{"optimizer": "adamw", "eps": 1e-06, "lr_schedule": "wsd"}
Rows from block 4 of a small image classifier, named by matrix and row number. Rows with one number belong to one neuron. Each number is 128 + 24 x the weight over its row's rms, rounded and kept within 0 to 255. All counts start at 0.
After each neuron's rows are labels from the 100 images, of 14976, where the neuron reaches its highest value: "strongest on" is what is common among them. Only what is clearly more common there than usual is listed. The data: photos of plants, animals and fungi (iNaturalist).
# fc1: MLP up (model.blocks.4.mlp.fc1.weight, 1024x256), inputs 128-255
# fc2: MLP down (model.blocks.4.mlp.fc2.weight, 256x1024, transposed), outputs 128-255

fc1.620 [158 107 108 127 125 115 124 128 150 122 152 123 135  92 104 161 139 115 125 118 146 138  97  88 122  80  63 133  95 122 115 132 109 107 125 144 128 143 130 180 154 154  86 155 149 124 111 123 152 126 140 147  90 116 138 103 133 148 133  99 109 167 137 183 141 141 187 143 156 159 125 154 139 122  98  84 127 131 121 105 109 118 162 150 112 132 127  75 145 130 147 101 157 117 123 129 137 114 109  87  80 117 109 161 124 144 122 103 161 127 114  96 134 119  76 164 167 120 110  86 111 164  98 129 124 160 135 154]
fc2.620 [123 172  81 136 162  76 144  98 135 121 127 122 114 149 152  97 139 115 110 112 141 113 163 150 140  89 178 135 160 125 132 110 113 142 145 123 163 106 121 185 130 131 128 120 120 145 148 128 117  79 174 130 133 132 149 107 124 182 127 114 121 148 102  75 117 125  94  85 151 139 128 117 124 126 127 137 126 149 145 112 167 136 153 167 164 118 114 105  75 116 132 161 134  88 197  94 126 132  92 127 142 123 122 109 119 148 107 169 120 159 157 124 130 146  86 150 127 137 144 152 106 139 168 101 149 118 114  98]
strongest on: phylum Tracheophyta; kingdom Plantae

fc1.767 [191  85 130  92  96 117 114  92 133  91 134 132 147  93 125 154 132 131 157 126 163 124 144 118  85 137 138 125 134 108  99  92 150 125  89 136 114 107 143 193 166  82 126 126 113 142 109 170 170 143 154 103 127 124 154 125 100 150 155 141 109  96 157 145 143 188 153 148 102 154 156 144 167 115 153 157 107 106 116  78 124 143 124 122 111 124  92 128 121  90  52 130 128 181 143 149 127 134 141 118 109 113  64 167 106 129 110 117 139 132 150 115 128 142  99 160 143 120 150 125 115 112  85 169 152 128 118 142]
fc2.767 [132 113 116 132 146 120 128 157 105 133 132 137 170 140 145 136 120  91 139 194  91 125 130 134 148 151 133 137 131 132 142 142 125 112 155 125 122 120 150 145  87 142 156 125 147 131 168 141 114 124 123 116  86  84 142 146 115 113 105  93 157 144 107 105 123  96 119 178 132  90 132  88 135  79  97  96 165 153 143 160 107  61 103 123 137 143  95 145 131  85 108 120  66 109 168 128 123 100 138  96 139 116 128 114  84 134 144 155 117 153 152 158 104 137  81 102 107  92 104 156 107 123 117  71 100 115 124 118]
strongest on: class Aves

fc1.625 [200 116 141 112 133 109 114 169 118 123 129 143 124 142 134 167 137 108 107 110 123 121  79 118  75 130  90 120 101 129 113 145 140  69 106 148 142 132 121 147 201 128  89 115 144  90 131 134 132 125 118 115 112 156 137 129  91 161 155 117 121 139 134 190 171 104 162 167 141 186 128 144 167  92 131 139 142 119 193 121 102 123 144 125  98 151 140 140 135 138 115 123 126 165 102 137 117 141 124 102 107 106 111 164 132 139 124 124 155 165 104 122 105 178 103 108 127 134  83  86 116 132  77  96 151 111 131 140]
fc2.625 [105 146 134 135  99 120  93 116 160 117 102 137 164 128 135 151  91 140 146 127  92 142 109 150 105 161  95 119 138 104 117 163 148  85 146 132 168  85 136 151 170 110 136 123  76 107 166 134 133 121  98  93 120 181 142 146 144  88 115 104 130 141 131 129 118 183 135 110 113 128 142 131 141 125 129  87 119  63  95 133 134 179 122 158  95  88 150 166 146 124 143 107 131 141 127 123 112 134 160 149 126 122 109 123 146  89 165 160 105 114 136  76 129  95  91 164 138 132 124 144 119 124 114 131  94 119 127 123]
strongest on: phylum Tracheophyta; kingdom Plantae

fc1.710 [177  67 126  75 163  95 150 137 139 117 153 111 142 116 104 143  64 120  92  96 143 138  82 127 114 109 140 136 137 119 179 112 122  71 108 139 128 171 140 137 146 161 146 120 168 106 106 147 129 150 114 103 108 130 127 155 142 150 120 155 116 137 190 160 121  91 185 128 135 166 116 127 171 148 104 133 157 106 139 155 127 116 147 143 125 121 153 134 128 135 118 143 131 110 134 125 107 126 141  70 135 111 106 168  87  98 148  99 166 134 116 117 122 174 100 157 139 108 134 126 130 136 146 108 114 144 168 134]
fc2.710 [154  88  96  98  99 119 134 169 120 106 136 150  66 164 122 111 157 131 137 146  69 122 139 164 113 135 128 125 137 154 129  76 126 127 130 135 137 156 145  97 133 199 138 147 149  88 118 159 141 115 140 126 122 134 140 145 122 133 108  91 143 109 129 155  96 124 161 191 142 136 151 132  95 146 121 138 152 104 121 108 113  98  90 180  94 154 113 156 113 108 127 113 135 133 123 123 151 119 127 160 105 143 128 152 169 132 129 144 110 142 149 148 137 112 129  98 139 149 125 143 101 122 130 119  71 148 139  99]
strongest on: order Lepidoptera

fc1.540 [149 110 108 103 156 105 130 128 195  95 129 141 120  93 136 134 166 142 147 155 100 180 155 111 103 156 144 126 154 118 138 153 167 133 118 122 123 141  53 122 151 130 113 133  70 124 168 151 111 148  92 119 121 121 109 171 136 175 152 146  83 136 150 146 119 141 147 126 183 134 154 121 125 111 101 101 182 147 117 188 138 176 118 131 111 134 117 106 135 129 139 108 131 137 131 161 122 143 114 100 133 119 126 114 164  90 139 115 131  92 119 139 121 117 112 122 121 164 166 121 106 128  90 104 125 174 168 164]
fc2.540 [149 138 118 151 106 138 148 117 105 118 115 129 150 146 163 100 110  99  79 110 122 143 109 126 144 122 130 150 117 127 131  94 109 104 162 139 137 135 163 140 124 149 139 135 140 134 115 143 125 141 146  98 141 130 140 112 109 133 116 150 134  99 117 123 134  97  83 113 114 112 154 158 125  86 193 148  97  97 124 114 112 115 133 124 146 114 109 135  92 179 151  97 108 136  85  87 133 121 139 152 155 118 115 133  90 133  97 114 141 154 160 112  62 117 158 125 104  66 117 174 106 133 123 144 118 141 111 119]
strongest on: class Insecta; phylum Arthropoda; order Lepidoptera

fc1.34 [127 153  84 154 117 132 134 115 134 120 170 134 111 137  92 114 139 115 135 103 137 118 122  99 136 108 104 136 102 132 150 123 167 112 139 147 106 136 129 114 155 143  63 134 126 121 138 145 150 124 153 127 113 123 126 116 165 138  86 149 132  83 135 156 131 117 141 118 129 166 158 168 118 142 129 114 111 138 129 144 101 140 129 146 176 151 150 127 168 157 143 138 167  74 138 114  85 143 140 135 105 122 128 138 148 127  94 127 129 134 138  75 131 130 131 141 138 151  95 107 144 195 113 164 132 152 152 165]
fc2.34 [133 147 102 142  99 145 129 149 119 148 126 131 157 126 143 165 122 155 158 145 133 128 122 112 108 114 143 130 114  74  87 137 122 111 139  81 151 132 141 153 113 136 150  86 155 123 178 152 141  82 101 144 161 106 126 121 163 125 145 110 117 138 117 124 142  94 109 128 136  75 103  65 147 103 131 111 126 148  96 152 125  97 143 152 168  99 128 149 128  80 118 135  93 123 127 147 152 171 161 118 165 102  99 155 144 154 161 162  82 123 122 153 129  72 120  91 109 176 123 126 122 124 109 138 134 127 174 121]
strongest on: phylum Tracheophyta; kingdom Plantae

fc1.677 [141 157 157 127 119 138 134 191 174 114 163 125  80 142 128 131  94 160 123 139  97 140 135 124 108 122 104 140 138 139 169 110 151 117  95  88 148  93  75 133 132 145 136 132 128 125 152 140 120 154  94 106 108 109 116 142 134 139  98 169 127 158 130 121 130 137 139 176 147 148 132 146 122 120 112 126 165  87 127 130 135 155 168 162 116 159 139 138 109 143 134  97 141 108 107 136 143 129 135  62 119  98  97 148 180  95 192 160 165 137 120 147  52 122 145 142 135 136  85 101 100 123 140  98 142 135 165 132]
fc2.677 [138 112 166 146 112  88 149 118 151 113 132 113 143 148 106  98 153 131 144 124 207 157 148 148 137 115 139 148 136  90 160 142  82 161  95 135 111 101  79 131  93 129 137 123 116 148 114 146 123 146 143 133 123 150 172 111 134 140 102 139 105 114 117 123 165  94 117 159 151 153 104 152 162 105 152 121  94  97 118 107 108  91 117 138  95 130 105  86 167 127 154 143 160 151 123 149  93 132 122 105 106 104 109 140 154 131 113 155 114 160 120 108 151 143 147 147 150 108 129 113 100 156 117 108 138 186 174 137]
strongest on: class Aves

fc1.752 [161 126 104  94 154 143 153 175 195 110 128 140 100 118 131 136 148 166 153 156 119 147 178 134  93 169 116 139 142 147 160 139 177 111 113 147  81 127  76 126 175 149  98 154  98  99 185 152 102 153 146 144 105 112  88 134 122 137 145 145 118 149 159 120 116 135 187 122 159 130 155 120 143 109 133 117 183  96 130 139  98 167 140 179 109 125 122 125 127 148 135  94 130 121 131 157 118 127 115 103 134 141 132 155 157  86 119 138 129 125 100 112 106 124 126 125 122 139 137 114 105 138  94 108 154 152 159 148]
fc2.752 [102 131 101 108 141 107 133  71 156 123 131 164 151 131 190 129 112 144 107 142  91 112 126 122 158 112 125 142 104 115 100 105 124 139 180 149 120 133 159 127 126  94 145 107 117 137  92 134 137 163 127 121 110 102 161 178 130  96 104 123 149 110 105  94 135 135  97 117  91 113 129 117 131  97 149 129 159  83 126 121 124 113 132 100 151 111 139 126 131 151 145 150 113 105 132 115 107  85  97 143 160 153 141 123  93 130  96 112 168 136 143 153 103 147 115  74 151  87 126 144 145 108 131 168 116  96  71 104]
strongest on: order Lepidoptera

fc1.307 [136 134 139 145 150 105 118 112 147 126 120 143 135 138 137 143 100 146 152 106 120 111  87 139  93 129 150 153  94  93  67 158 111 109  92 116 129  81 112 151 141 106 173 136 118 127 146 131 115 134 141 120  93 158 119 124 108 149 140 128 116 141 139 159 184 164 128 132 101 158 133 118 157 143  84 108 135 178 165 128 130 102 159 124 116 126  96 150 101 102 100 140 102 187  86 161 122 153 106  81 111 130 142 122 118 139 122 175 115 126 113 102 106 110 131 133 145 120 155 120 129 153  42 105 135 130 111 129]
fc2.307 [ 68 108 134  82 115 121 133 108 128 147 139 110  79 102  94 147 151 149  92  98 133 117 132 166 132 103 115 124 164 166 119 137 114 139 104 118 130 138 103  93 120 148 130 155 108 124 119 154 133 129 103 139 127 105 105 223 114 145 135 161 141 158 153 105  93 117 123  87 132 101 173 124 112 147 132  84 129 137  90 129  85  99  71 149 112 103 126 179 130 136 134 155  86 172 120 151 152 142 124 122 121 112 132 140 150 123 116 112 118 154 137 147  99 126 100 123 108  83 147 118  93 164 158 132  71 103 142 111]
strongest on: order Charadriiformes

fc1.202 [173 131 168 138 127 125  98 161 158 102 122 127 116 127 158 140  76  98 103 132 155 134 163 106 124 131  89 129 131 134 142 119 142 108 116 111 141 133 121 129 159 142  99 132 118 126 117 157 114 156 147 143  83 165 139 150  97 146 121 154 149 183 118 147 134 115 119 139 156 147 122 124 143 142 118 102 135 141 130 144 123 155 160 139 107 142 114 139 113 142 132 134  84 148 134 130 116 171 166 125  85 137 115 149 100 123 201 129 138 151 106 109 139 127 137 138 113 147 101 104 136 104 139  54 125 162 136 145]
fc2.202 [116 126 116 155 146  91 123 119 113 154 133 149  74 145  97 134  93 153 139 151 128 126 175 135  92 154 151 164 100 121 123 102  62 135  93 136 141 133 120 154 142 132 131 139  90 137 122 113 118 146 122 123 123 139 133 137 130 114 156 143 131 147 165 123 139 126 118  91 127 138  74 131 136  92 103 127 128 131  86 101 154 133 147 137 119 151 112 131 123 111 130  91 151  97  89 106 107 156 131 126 146 128 111 148 118 122 156 127 119  95 140 148 144 112 120  90 150 139 132 146 131 122 138  97 126 119 146 154]
strongest on: order Charadriiformes

fc1.580 [119 108 104 121 102 130 138 137 116 166 166 131  96 160 106 135 142 159  97 120 148 127 171 115 124 126  94 106 104 141 103 120 155 101  87 164 122 122 168  97 137 125 123 136  79  97 146 169 135 128 119 116  82  90 148 123 120 119 139 125 126 126 119 130 116 111 139 159 129 128 137 125 106 146 126 151 121 132 155 125 105 140 116 158 140 164 132 105 155 143 133 166 142 155 125 139  91 153  91 129 125 113  70 121 150 107 112 121 118 138 131 108 124 119 114 136 178 102  99 131 144 157 106 143 161 133  74 118]
fc2.580 [120 102  88 172 144 110 113 118 134 141  83 110 118 161 103 125 119 172 102 127 165  97 114 119 144 108 144 117 111 130 116 101 127 110 143 142 104 127 128 150 130 147 131 120 109 137 145 145 122  72 116 119 121 128 146 197 111 122 109 124 112 109 137  67 125 145 138 129 144 133 108 133 116 114 134 134 150 149 148 120 145 120 164 120 187 115 168 168 104  93 167 148 124 121 135 153 141 118 127 114  96 155 187 135 108 100 157 113 108 101 139  91 158 167 148 163 106 104  99 124 136 140 148  99 124 143 141 161]
strongest on: class Aves; order Passeriformes

fc1.531 [141 129 115 119 118 118 120 124 181 105 186 112 109 144  99 154 110 163 137 117 143 148 138 143 106 137 153  99 135 101 111 105 121  96  94 105 127 111 139 171 138  94 153 132 146 117 115 113 162 122 108 157 105  75 158 134 121 135 117 147 130 112 171 126 131 154 176 130 107 139 128 108 132 134 121 118  88 132 144 112 121 135 174 121 112 133 131 120 135  89 112 134 138 125 123 163 104  92 107  94 149 143  75 140 133 120 108 115 139 119 111 134 147 171 125 163 121 110 120 126 127 154  94 131 166 181 129 130]
fc2.531 [141 121 112 138 137 167  73 125 168 130 119 129 112 145 154  79 108 129 111  97 139 131  98 115 125 122 143 133 131 144 118 126  98 147 152 137 109 132 140 163 144 120 146 146  90 131 152 143 121 130 149 139 167 150 160 144 142 122 149 117 126 149 104 139 137 166 125  95 118 145 156 119  99 104  93 143 124  88 137 129 132 143 125 107 122 118 117 130 105 127 110 135 115 157 122 120  87  80 108 105  85 119 124 118 139  90 150 142 115  94 149 101  77 143 125 187 185 133 126 102 135 128 122  65 143 149 181 149]
strongest on: order Charadriiformes

fc1.405 [168 100 127 151  80 133 117 100 138 139 121 147 109 136 141 144 130 147 153  73 128 123 117 135 110 144 141 162  88 119 105 132 114 112 106 127 136 127 178 138 145 118 140 102 148 101 105 162 103  99 128 117 116 123 167 108 129 141 156  90 165 131 137 187 135 161 160 164 102 161 167 136 132 147 111 136  91 152 166 112  85 111 116 123 140 153 119 115 138 125 107 144  96 160 102 113 125 106 114 141 108 119 118 118  92 163 136 153 144 122 110 113 148 107  90 155 152 117 125 152 129 151  61 149 116 140 113 118]
fc2.405 [131 131 124 112 146  95 142 130 144 100 103  96 145 118 152 146 132  98  57 137 127 123 107 159 139 112 122  87 112 132 132 112 132 130 160  96 160 120  48 145  98  69 151 114 101 128 140 119 142 119  98 129 115 159 144 116  82 118 123 162  77  94 112 111 147 166 113 143 142 144 127 135 122 138 149 111 145  88  65 123 126 132 168 118 142 137 134  93 104 118 100 127 112 150 156 142  84 146 167  83 106 127 123 128 131 141 133 102 151 107 136 108  95 166 122 158 109 129 137 123 108 136 129 141 101 136 103 143]
strongest on: class Insecta; phylum Arthropoda; order Lepidoptera

fc1.502 [149 101 133 118 121 116 134 118 195  97 126 145 110 118 138 146 161 167 155 154  91 189 132 127  80 151 135 158 151 112 120 135 148 126 111 112 116 113  57 109 184 138 116 130  58 111 175 131  73 122  97 112 119 127 102 163 132 153 155 145 103 132 165 144 118 159 155 124 168 134 170 124 123 134 132 122 169 138 130 170 117 186 126 138 110 142 142  99 129 144 153  95 139 148 101 150 114 145 145 123 113 117 135 117 177  95 155 124 160  94 112 146 134 109 139 135 107 172 170 128 125 131  97 127 110 140 159 149]
fc2.502 [127 141 110 142 103 129 128 108 104  98 116 108 166 116 170 128 107  87 110 118 123 108 138 138 147 117 133 147 110 150 115  95 137 103 160 136 144 119 166 143 115 115 130 154 145 161 111 122 120 118 138 105 154 125 144 105  95 134  93 151 154 114 102 103 117  96  73 149 123 101 161 166 110  81 162 122 109  90 150 125 107 119 117 119 144  82 126 139 127 190 134 105  92 155 101  95 114 131 125 139 150 142 114 172  72 142  91 131 114 149 156  98  86 119 139 153  98  76 118 128  88 131 133 120 128 140 126 117]
strongest on: class Insecta; phylum Arthropoda

fc1.125 [144 107 168 168 121 148 128 113 121  85 117 153 101 169 131 109 112 214 132 123 172 130 135 115 107 124  93 124 122 110 111  93 112  96 142 102 106 127 160 159 161 121  92 123 104 128 142 197 116 121 125 150 107 135 146 153 112  85 105 123 153 149 135 136 159 158 121 118 124 153  99 183 113  93 150 143 149 147 134 108  99 121 148 136 127 157 127 138 131 165 137 148 108 119 134 161  68 145 119 136  69 104 145 194 102 129 150 168  83 149 118 131 118 135 143 116 135 130 106 152 151 138 100 117 119 112 101 180]
fc2.125 [121 128 100 148 121 171 147 151 137  99 124 100 115 112 133  99 137 128 134 105 130 128 134 173 138 133 146 158 160 126 113 147 125 122 136 131 129 127 151  48 120 125 119 124 110 142  88 100 135  97 150 124 129 150  95  94 160 156  91 136  95 109 118 121 148 124 133 162 113 122 124  97 101  98 138 119 100  80 151 152 100 166 133  88 104 172 158 140 128 135 102  84 119 155 100 102 161 130 105 110 141 129 178 129 146 115 107 130  89 139 112 105 165 135 104 119 131 138 114 139 131 124 116 169 153 121 130 142]
strongest on: order Charadriiformes

fc1.414 [127 136 107  94 165 113 126 143  91 127 124  70 109 141 112 153 116 173 104 146 118  98 119 113 109 122 162 109 164 145 176 128 147 123 121 134 109 102 107 127 114 106 163 106 102 142 125 145 146  93 129 105 114 164 136 122 143  98 153 105 159 129 150 105 108  98 134 121 135 122 144 148 101 144 110 100 153  86 121 179 150 122 168 165  72 107 134 148 112 109 111 142 127 148 149 149 125 117 116 100 172 143 111 119 164 113 151  97 110 105 123 124 111 139 138 167 150 132 177 123 152 121 141 102 147 163 216 123]
fc2.414 [162 108 152  85 125 100 144 136 122 103 110 120 151 125 106  98  75  96 134  70 174 165 126  92 127 110 163 124 127 141 137 196 108 123 123  96 160 142 105  81  99 106 118 129 131 131  92 120 119 148  86 137  80 119  99 114 162 134 120 147 114 125 115 176 160 122 140 160 101 128 108 134 107 179 111 117 148 118 151  94 124 131 144 119 145 144 120 141 114  95 109 102 124 166 147 149 141  99 111 126 132 119 122 120 135 119 100 132 141 126 152 113 130 128  70 143 116 125  95 114 172 110 125 142 131 147 148 104]
strongest on: phylum Arthropoda

fc1.133 [136 138  88 125 118  92 136 130 109 130 106  99 149 136 139 150 106 146 102 105  96 150  82 117  72 137 136  93 174 113  98 112 112 108  84 118 119 151  86 117 148 109 177 136 121 110 112 117 152 122 126 151 127 154 141 128 138 137 102 130 106 116 166 159 147 174 155 135 149 161 169 121 138 108 134 137 141 161 144 137 136 125 134 142 127 137 147 193 139  89 122 142 126 120 143 120 122 142 101 111 154 132  90 145 110  99 141 124 126 127 125 131 164 150 130 150 106 146 133 130 114 127 105 100 118 161 132 115]
fc2.133 [176 127 130 132 105 133 159  98 159 120 121 130 115 120 142 109  94 159  97 119  96 122 127  82  98 147  96 127  88 149 163 135 120 121  94 153 119  91 142 171 175 145 116 122 109 106 112 163 137 123 139 153  98 141 140 173 109 130 119 135 145 132 176 157 145 142 160 167 136 186 151 119 135 163 151 109 126  86 167 124  92 151 149 112  92 149  98 135 112 132 128 109 163  96 148 150 135  95 110 146  80 102  81 113  78 105 133 169 133 120  81  95 127 113 166 135 100  96 110 135 131 100  70 115 107 169 157 153]
strongest on: order Lepidoptera

fc1.696 [134 105 113 134 129 149 164 120 155  61 136 142 106 125 121 138 122 169 151 105 135 120 132 109  90 115 112 168 120 113  93  86 103 117  88  52 108 120 139 159 113 105 158 123 156 118 135 153 114  94 143 148  75  76 114 141 131 106  97 138 143 144 128 153 117 135 125 173 135 167 112 110 102  84 129  94 115 172 150 118 135  96 138 121 152 160 118 122 152  85  99  86 122 124  97 165 109 140  82  92  87 117  98 129  78 143 167 159 108 141 120 148 141 153 144 114 114 120 100 174 105 124 108 137 131 107  88 153]
fc2.696 [153 148 144 132 149 119 146 136 101 131 120  94 134 191 107  97 120 139 153 119 131 132  72 143 105 157 171 134 112 165 106 125 141 114  99 134 119 132 104 104  88  86 120 129 160 148 143 106 122 128 129 111 140  86 115  90 164 137  93 129 104 153  90 100 112  93 108 120 107 134 117 120 185 172 138 151 100 106 136 127 131 126 115 145 125 152  96  97 152 121 114 114 133 155 166 144 148 150 102  86 122 103 158 118 145 114  94 122 118 141 137 144 116 113 152 133 183 132 134 141 136 146 164 151 170 117 145 128]
strongest on: order Charadriiformes

fc1.697 [139 121 105 135 144 126 167 164 115  93 127 112 105 157 110 170 182 174 138 108 134  89 151 124  89 125 152 137 114 129 113 151 119 120  92 101 111 101 142 120 122 117 135 140 104 123 130 178 130  97 138 122  91  77 129 129 149  98 143 103 140 142 130 163 104 113 138 179 150 137  99 131 127 105 125 137 116 134 161 129 154  90 120 121  86 152 126 105 154  98  78 123 128 127 117 153 105 111  85  74 118  84  88  98 166 143 157 166 150 130 118 151 105 144 131 100 133 110 101 151  92 148 105 128 133  99 127 117]
fc2.697 [132 133 136 131 142 126 116  91 106 122 102  75 139 161 106 123 119 141 136 170 104 129 105 166 132 131 164 136 141  89 120  80 127 144 134 122 137 151 110 103 128 106 154 153 125 136  93  91 113 135 128 111 138 100 128 152 116 163 133 116 128 156 123 102  87 138  93 167 134 145 128 126  92 150 153 122 101 133  89 132  86 133 113 145 102 125 150 110 153 144 130 131 119 124 143 141 192 143 138 147  69 107 153 156 139 136 133 118 166  88 125  93 150 141 146 148 175 132 122 134 136 134 179 159 182 123 147 137]
strongest on: order Charadriiformes

fc1.539 [147 111 144 151 103 144 139 126  81 139 145 126 109 132 122 134 105 162 102 103 132  85 142 108  95  86 157 132 120 119 120 149  69 122  97 107 108 134 172 134 133 158 169 112 138  66  73 146 163 101 146 138 147 155 163 131 130 101 114 136 165 105 156 139 121  91 171 135 132 153  93 131 121 115 129 122  60 113 134  75 121  91 123 126 120 108 155 138 137 132 125 157 163 114 160 117 104 131 140 146 139  96 104 152 112 155 152 138 163 143 111  95 169 144 127 123  91 105 108 152 108 128 107 164 162 122 181 104]
fc2.539 [129 152 120 150 205 112 149 179 153  94 109 120 117 137 151 153 126 117 182 120  80 163 139 117 127 129 156 130 135 184 113 141 167 132 128 119 123 107  84 111 127 126 121 133 123 146 151 120 130 171 109 125  99 121  88 123 126 150 143 151  68 155 128 169 106 118  96 108 163 111 152  97 110 108 141 122 144 116 130 134 154 206 143  89 153 130 128 116 109 117 122  96 112 140 158 122 156 133 107 111 179 147 130 111 144 116 134 146  90  97 158 116 121 108 152 139 140 140 142 123  85 129 138 154 107 135 137  84]
strongest on: class Insecta; phylum Arthropoda

fc1.127 [145 126 175 173 123 149 130 165 153 169 115 150  72 134 160 137 139 177 116 137 177 122 133 161  90 117 109 123 101 102 117 132 112 140  77 124 110 147 127 142 129 123 110 130 164  68 152 156 117  95 112 150 132 173 165 137  98  90 121 158 149 129 155 117 158 134 158 150 147 152  84 127 123  99 105 111 136 166 134  86 134 108 121 164 118 118 148  90  86  67 108 120 121 152  94 167 115 110 170 140 126 123 112 136  96 174 165 158 121 126  84 119 113 142 115 106 130 151 141 111 165  97 137  89 171 129 121 126]
fc2.127 [136 153  80 131 121 121 171 104 121  94 147 140 107 125  88 139 145 157 106  85  65 105 107 103 111 110 120 136 150 200  93 129 106 106  94 127  83 105 135 142 118 157 122 144 156 106 125 120 134 105 133 123 128 151 182 126 148 103 142 104 139 112 113 178 111  77 109 157 157 145 151  98  84 158 121 128 135 114 158 125 135 122  73 124 153 126 143 142 143 136 120 109 130 121 148 120 101 115  99 116 156 110 135 124 163 123 146 113 128 142 161 128 113 125 124 110 114 139 142 150  75 112 156 137 115 100 152  83]
strongest on: class Aves; phylum Chordata

fc1.455 [121 159 126 119 114 114  91 126 164  86 124 119  50 126 123  97 128 144 132 152 100 161 124 140 104 166 128 140 154  96 137 143 156 129 107 105 165  96  47 121 151 116 124 127 103  71 161 132  94 110 106 139 132 104 103 138 125 133 111 136 112 120 135 122 135 146 184 109 161 131 169 118 150 103 128 130 174 115 130 154 114 179 102 151 137 120 143 115 127 120 141 100 102 125 118 171 115 170 118 117 141 133  94 132 186  79 144  97 107 145  83 127 114 157 147 101 118 181 177 147 120 132 121 128 117 139 131 159]
fc2.455 [150  96 143 145 170 164 152 156  85 190 127 133 157 123 147 134 113  91  98 139 134 159 149 111 162 134 107 120 122 128 173 128 142 136 147 179 101 139 160 117  92 152 115 110 151 120 132 150 125 119 137 112 123 107 131 146 114 135 129 111 140 162  96 101  93  91 124 129 118  61  94 110 116 128 185 128 113  93  85 120 147 118 133 110  93 112 112 149 116 146 105  92 164 124 149 125 149  84 138 144 157 166 128 151 124 174  91  94 141 117 137  91 102 100 125 136 121 156 149 140 136 131 156 134 109 144 125 155]
strongest on: phylum Arthropoda; class Insecta; order Lepidoptera

fc1.288 [128 112 158 143 160 132 154 164 161  97 133 120  86 159 146 130 128 175 148 143 164 118 178 117  83 113 126 139 127 128 185 150 116 120  77 122 153  98 132 140 141 115 134 113 128 103 106 121 128 130 131 126 106 125 136 134 146 107  94 185 153 122 129 119 105 132 127 137 133 149 121 110 147 135 103 153 140 158 123 158  98  92 128 114 109 129 165 141 112 102 139 125 138  84 147 145  78 126 130 122 120 140  77 136 105 111 174 151 136 102  93 166 108 132 182 102 112 130 125 146 110 106 157 120 123 129 151 109]
fc2.288 [176 163 159 137 136 131 132 105 160 128 143 140 150  76  96 158 105 120 125 146 108 146  94 136 163 138 130 144 129 116 127 163 177 126 166 144 148 109 158 127 114 102 167  87 123 183 185 145 126 136 120 107 143 118 105 136 184 132 154 120 124  96  90 113 150 110  90 112 155  91 111 116 154 116 136 154 136 176 174 130 139 114 131 116 140 120 128 150 117  94 131 145  93 123 111 130 157 176 107 144 143 141 116 118  95 106 136 165  99 126 136 164 126 130 167 112  76  88 140 120 145 161 132  81 160 118 134  87]
strongest on: class Aves; order Charadriiformes

fc1.118 [139 134 131 112 176 126 143 201  96  76 120 125 106 182 132 134 165 146 117 107 119 105  99 145 101 147 141 113 130 100  99 135 132 120 103 139 155 132 148 115 134 122 129 121 117 103 137 131 115 158 139 152 128 125 153 106  87 112 102 135 110 107 171 102 141 117 144 171 144 142 103 134 168  65 139 115 153 145 199 112 132  81 100 146 134 153 136 131 106 114 107 138 142 117 136 141  99 159 125 115 146 130 126 154 137 116 137 149 138 158 118 117 133 170 159 104  95 127 101 110 146 130  95 160 113 129 119 117]
fc2.118 [110 116 163 116 101 167 136 120 143 167 207 123 134  78  75 117 144 114 120 105 162 110 136 106 124 132 131 108 106 176  84 125 128 123 114 125 106 109 145 144 188 137 119 118 139 137  95 122 115 137 128 120 147 135 143 130 133 162 118  93 139 141 118 188 139  93 107  96 113 126 123 135 103 120 113 157 125 116 102 130 128 162 155 144  85 170  99 130 163 149 104 134 135 137 114 155 146 119 116 171 117 123  93 116 179 105 157 131 149 128 130 175 113 111 163 175 118 100 123 114 148 127 166  92  97 119 128 130]
strongest on: class Insecta; phylum Arthropoda; order Lepidoptera

fc1.274 [146 137 179 121 141 127 118 152 163  90 129 132 125 123 151 116  84  76 118 100 159 140 148 137 117 128  90 132 134 134 145 108 147  96 118  72 132 134 112 134 151 149 104  83 110 136 108 155 100 160 130 150  67 158 153 146  97 130  90 185 152 169 136 149 130 107 121 140 125 176 135 125 140 134 100 124 120 111 150 117 138 124 149 135 126 135 110 117  97 156 146 140 118 134 137 119  99 164 159 126  98 138 126 121 109  90 192 142 127 128 110  96 116 133 144 157 109 132  97  89 146  99 147  50 108 174 164 144]
fc2.274 [110 151 118 165 163  83 125 154 117 175 106 138  88 151 111 137  97 165 137 130 148 117 160 171  98 150 179 166 119 129 111 102  74 123 125 150 125 126 131 134 119  97 131 159 135 133 127 104 131 168 125 107 149 148 111 142 110 106 155 120  98 145 152 112 128 126 137 110 118 134  78 101 120 114 107 115 149 135  83 138 127 125 139 122 120 148 103 121 129 101 105  99 128 144  99 117 124 179 131 125 159 138 104 144 141 155 136 107 107  92 124 152 118 107 105  90 130 157 129 167 139 134  95  94 128 114 164 137]
strongest on: order Charadriiformes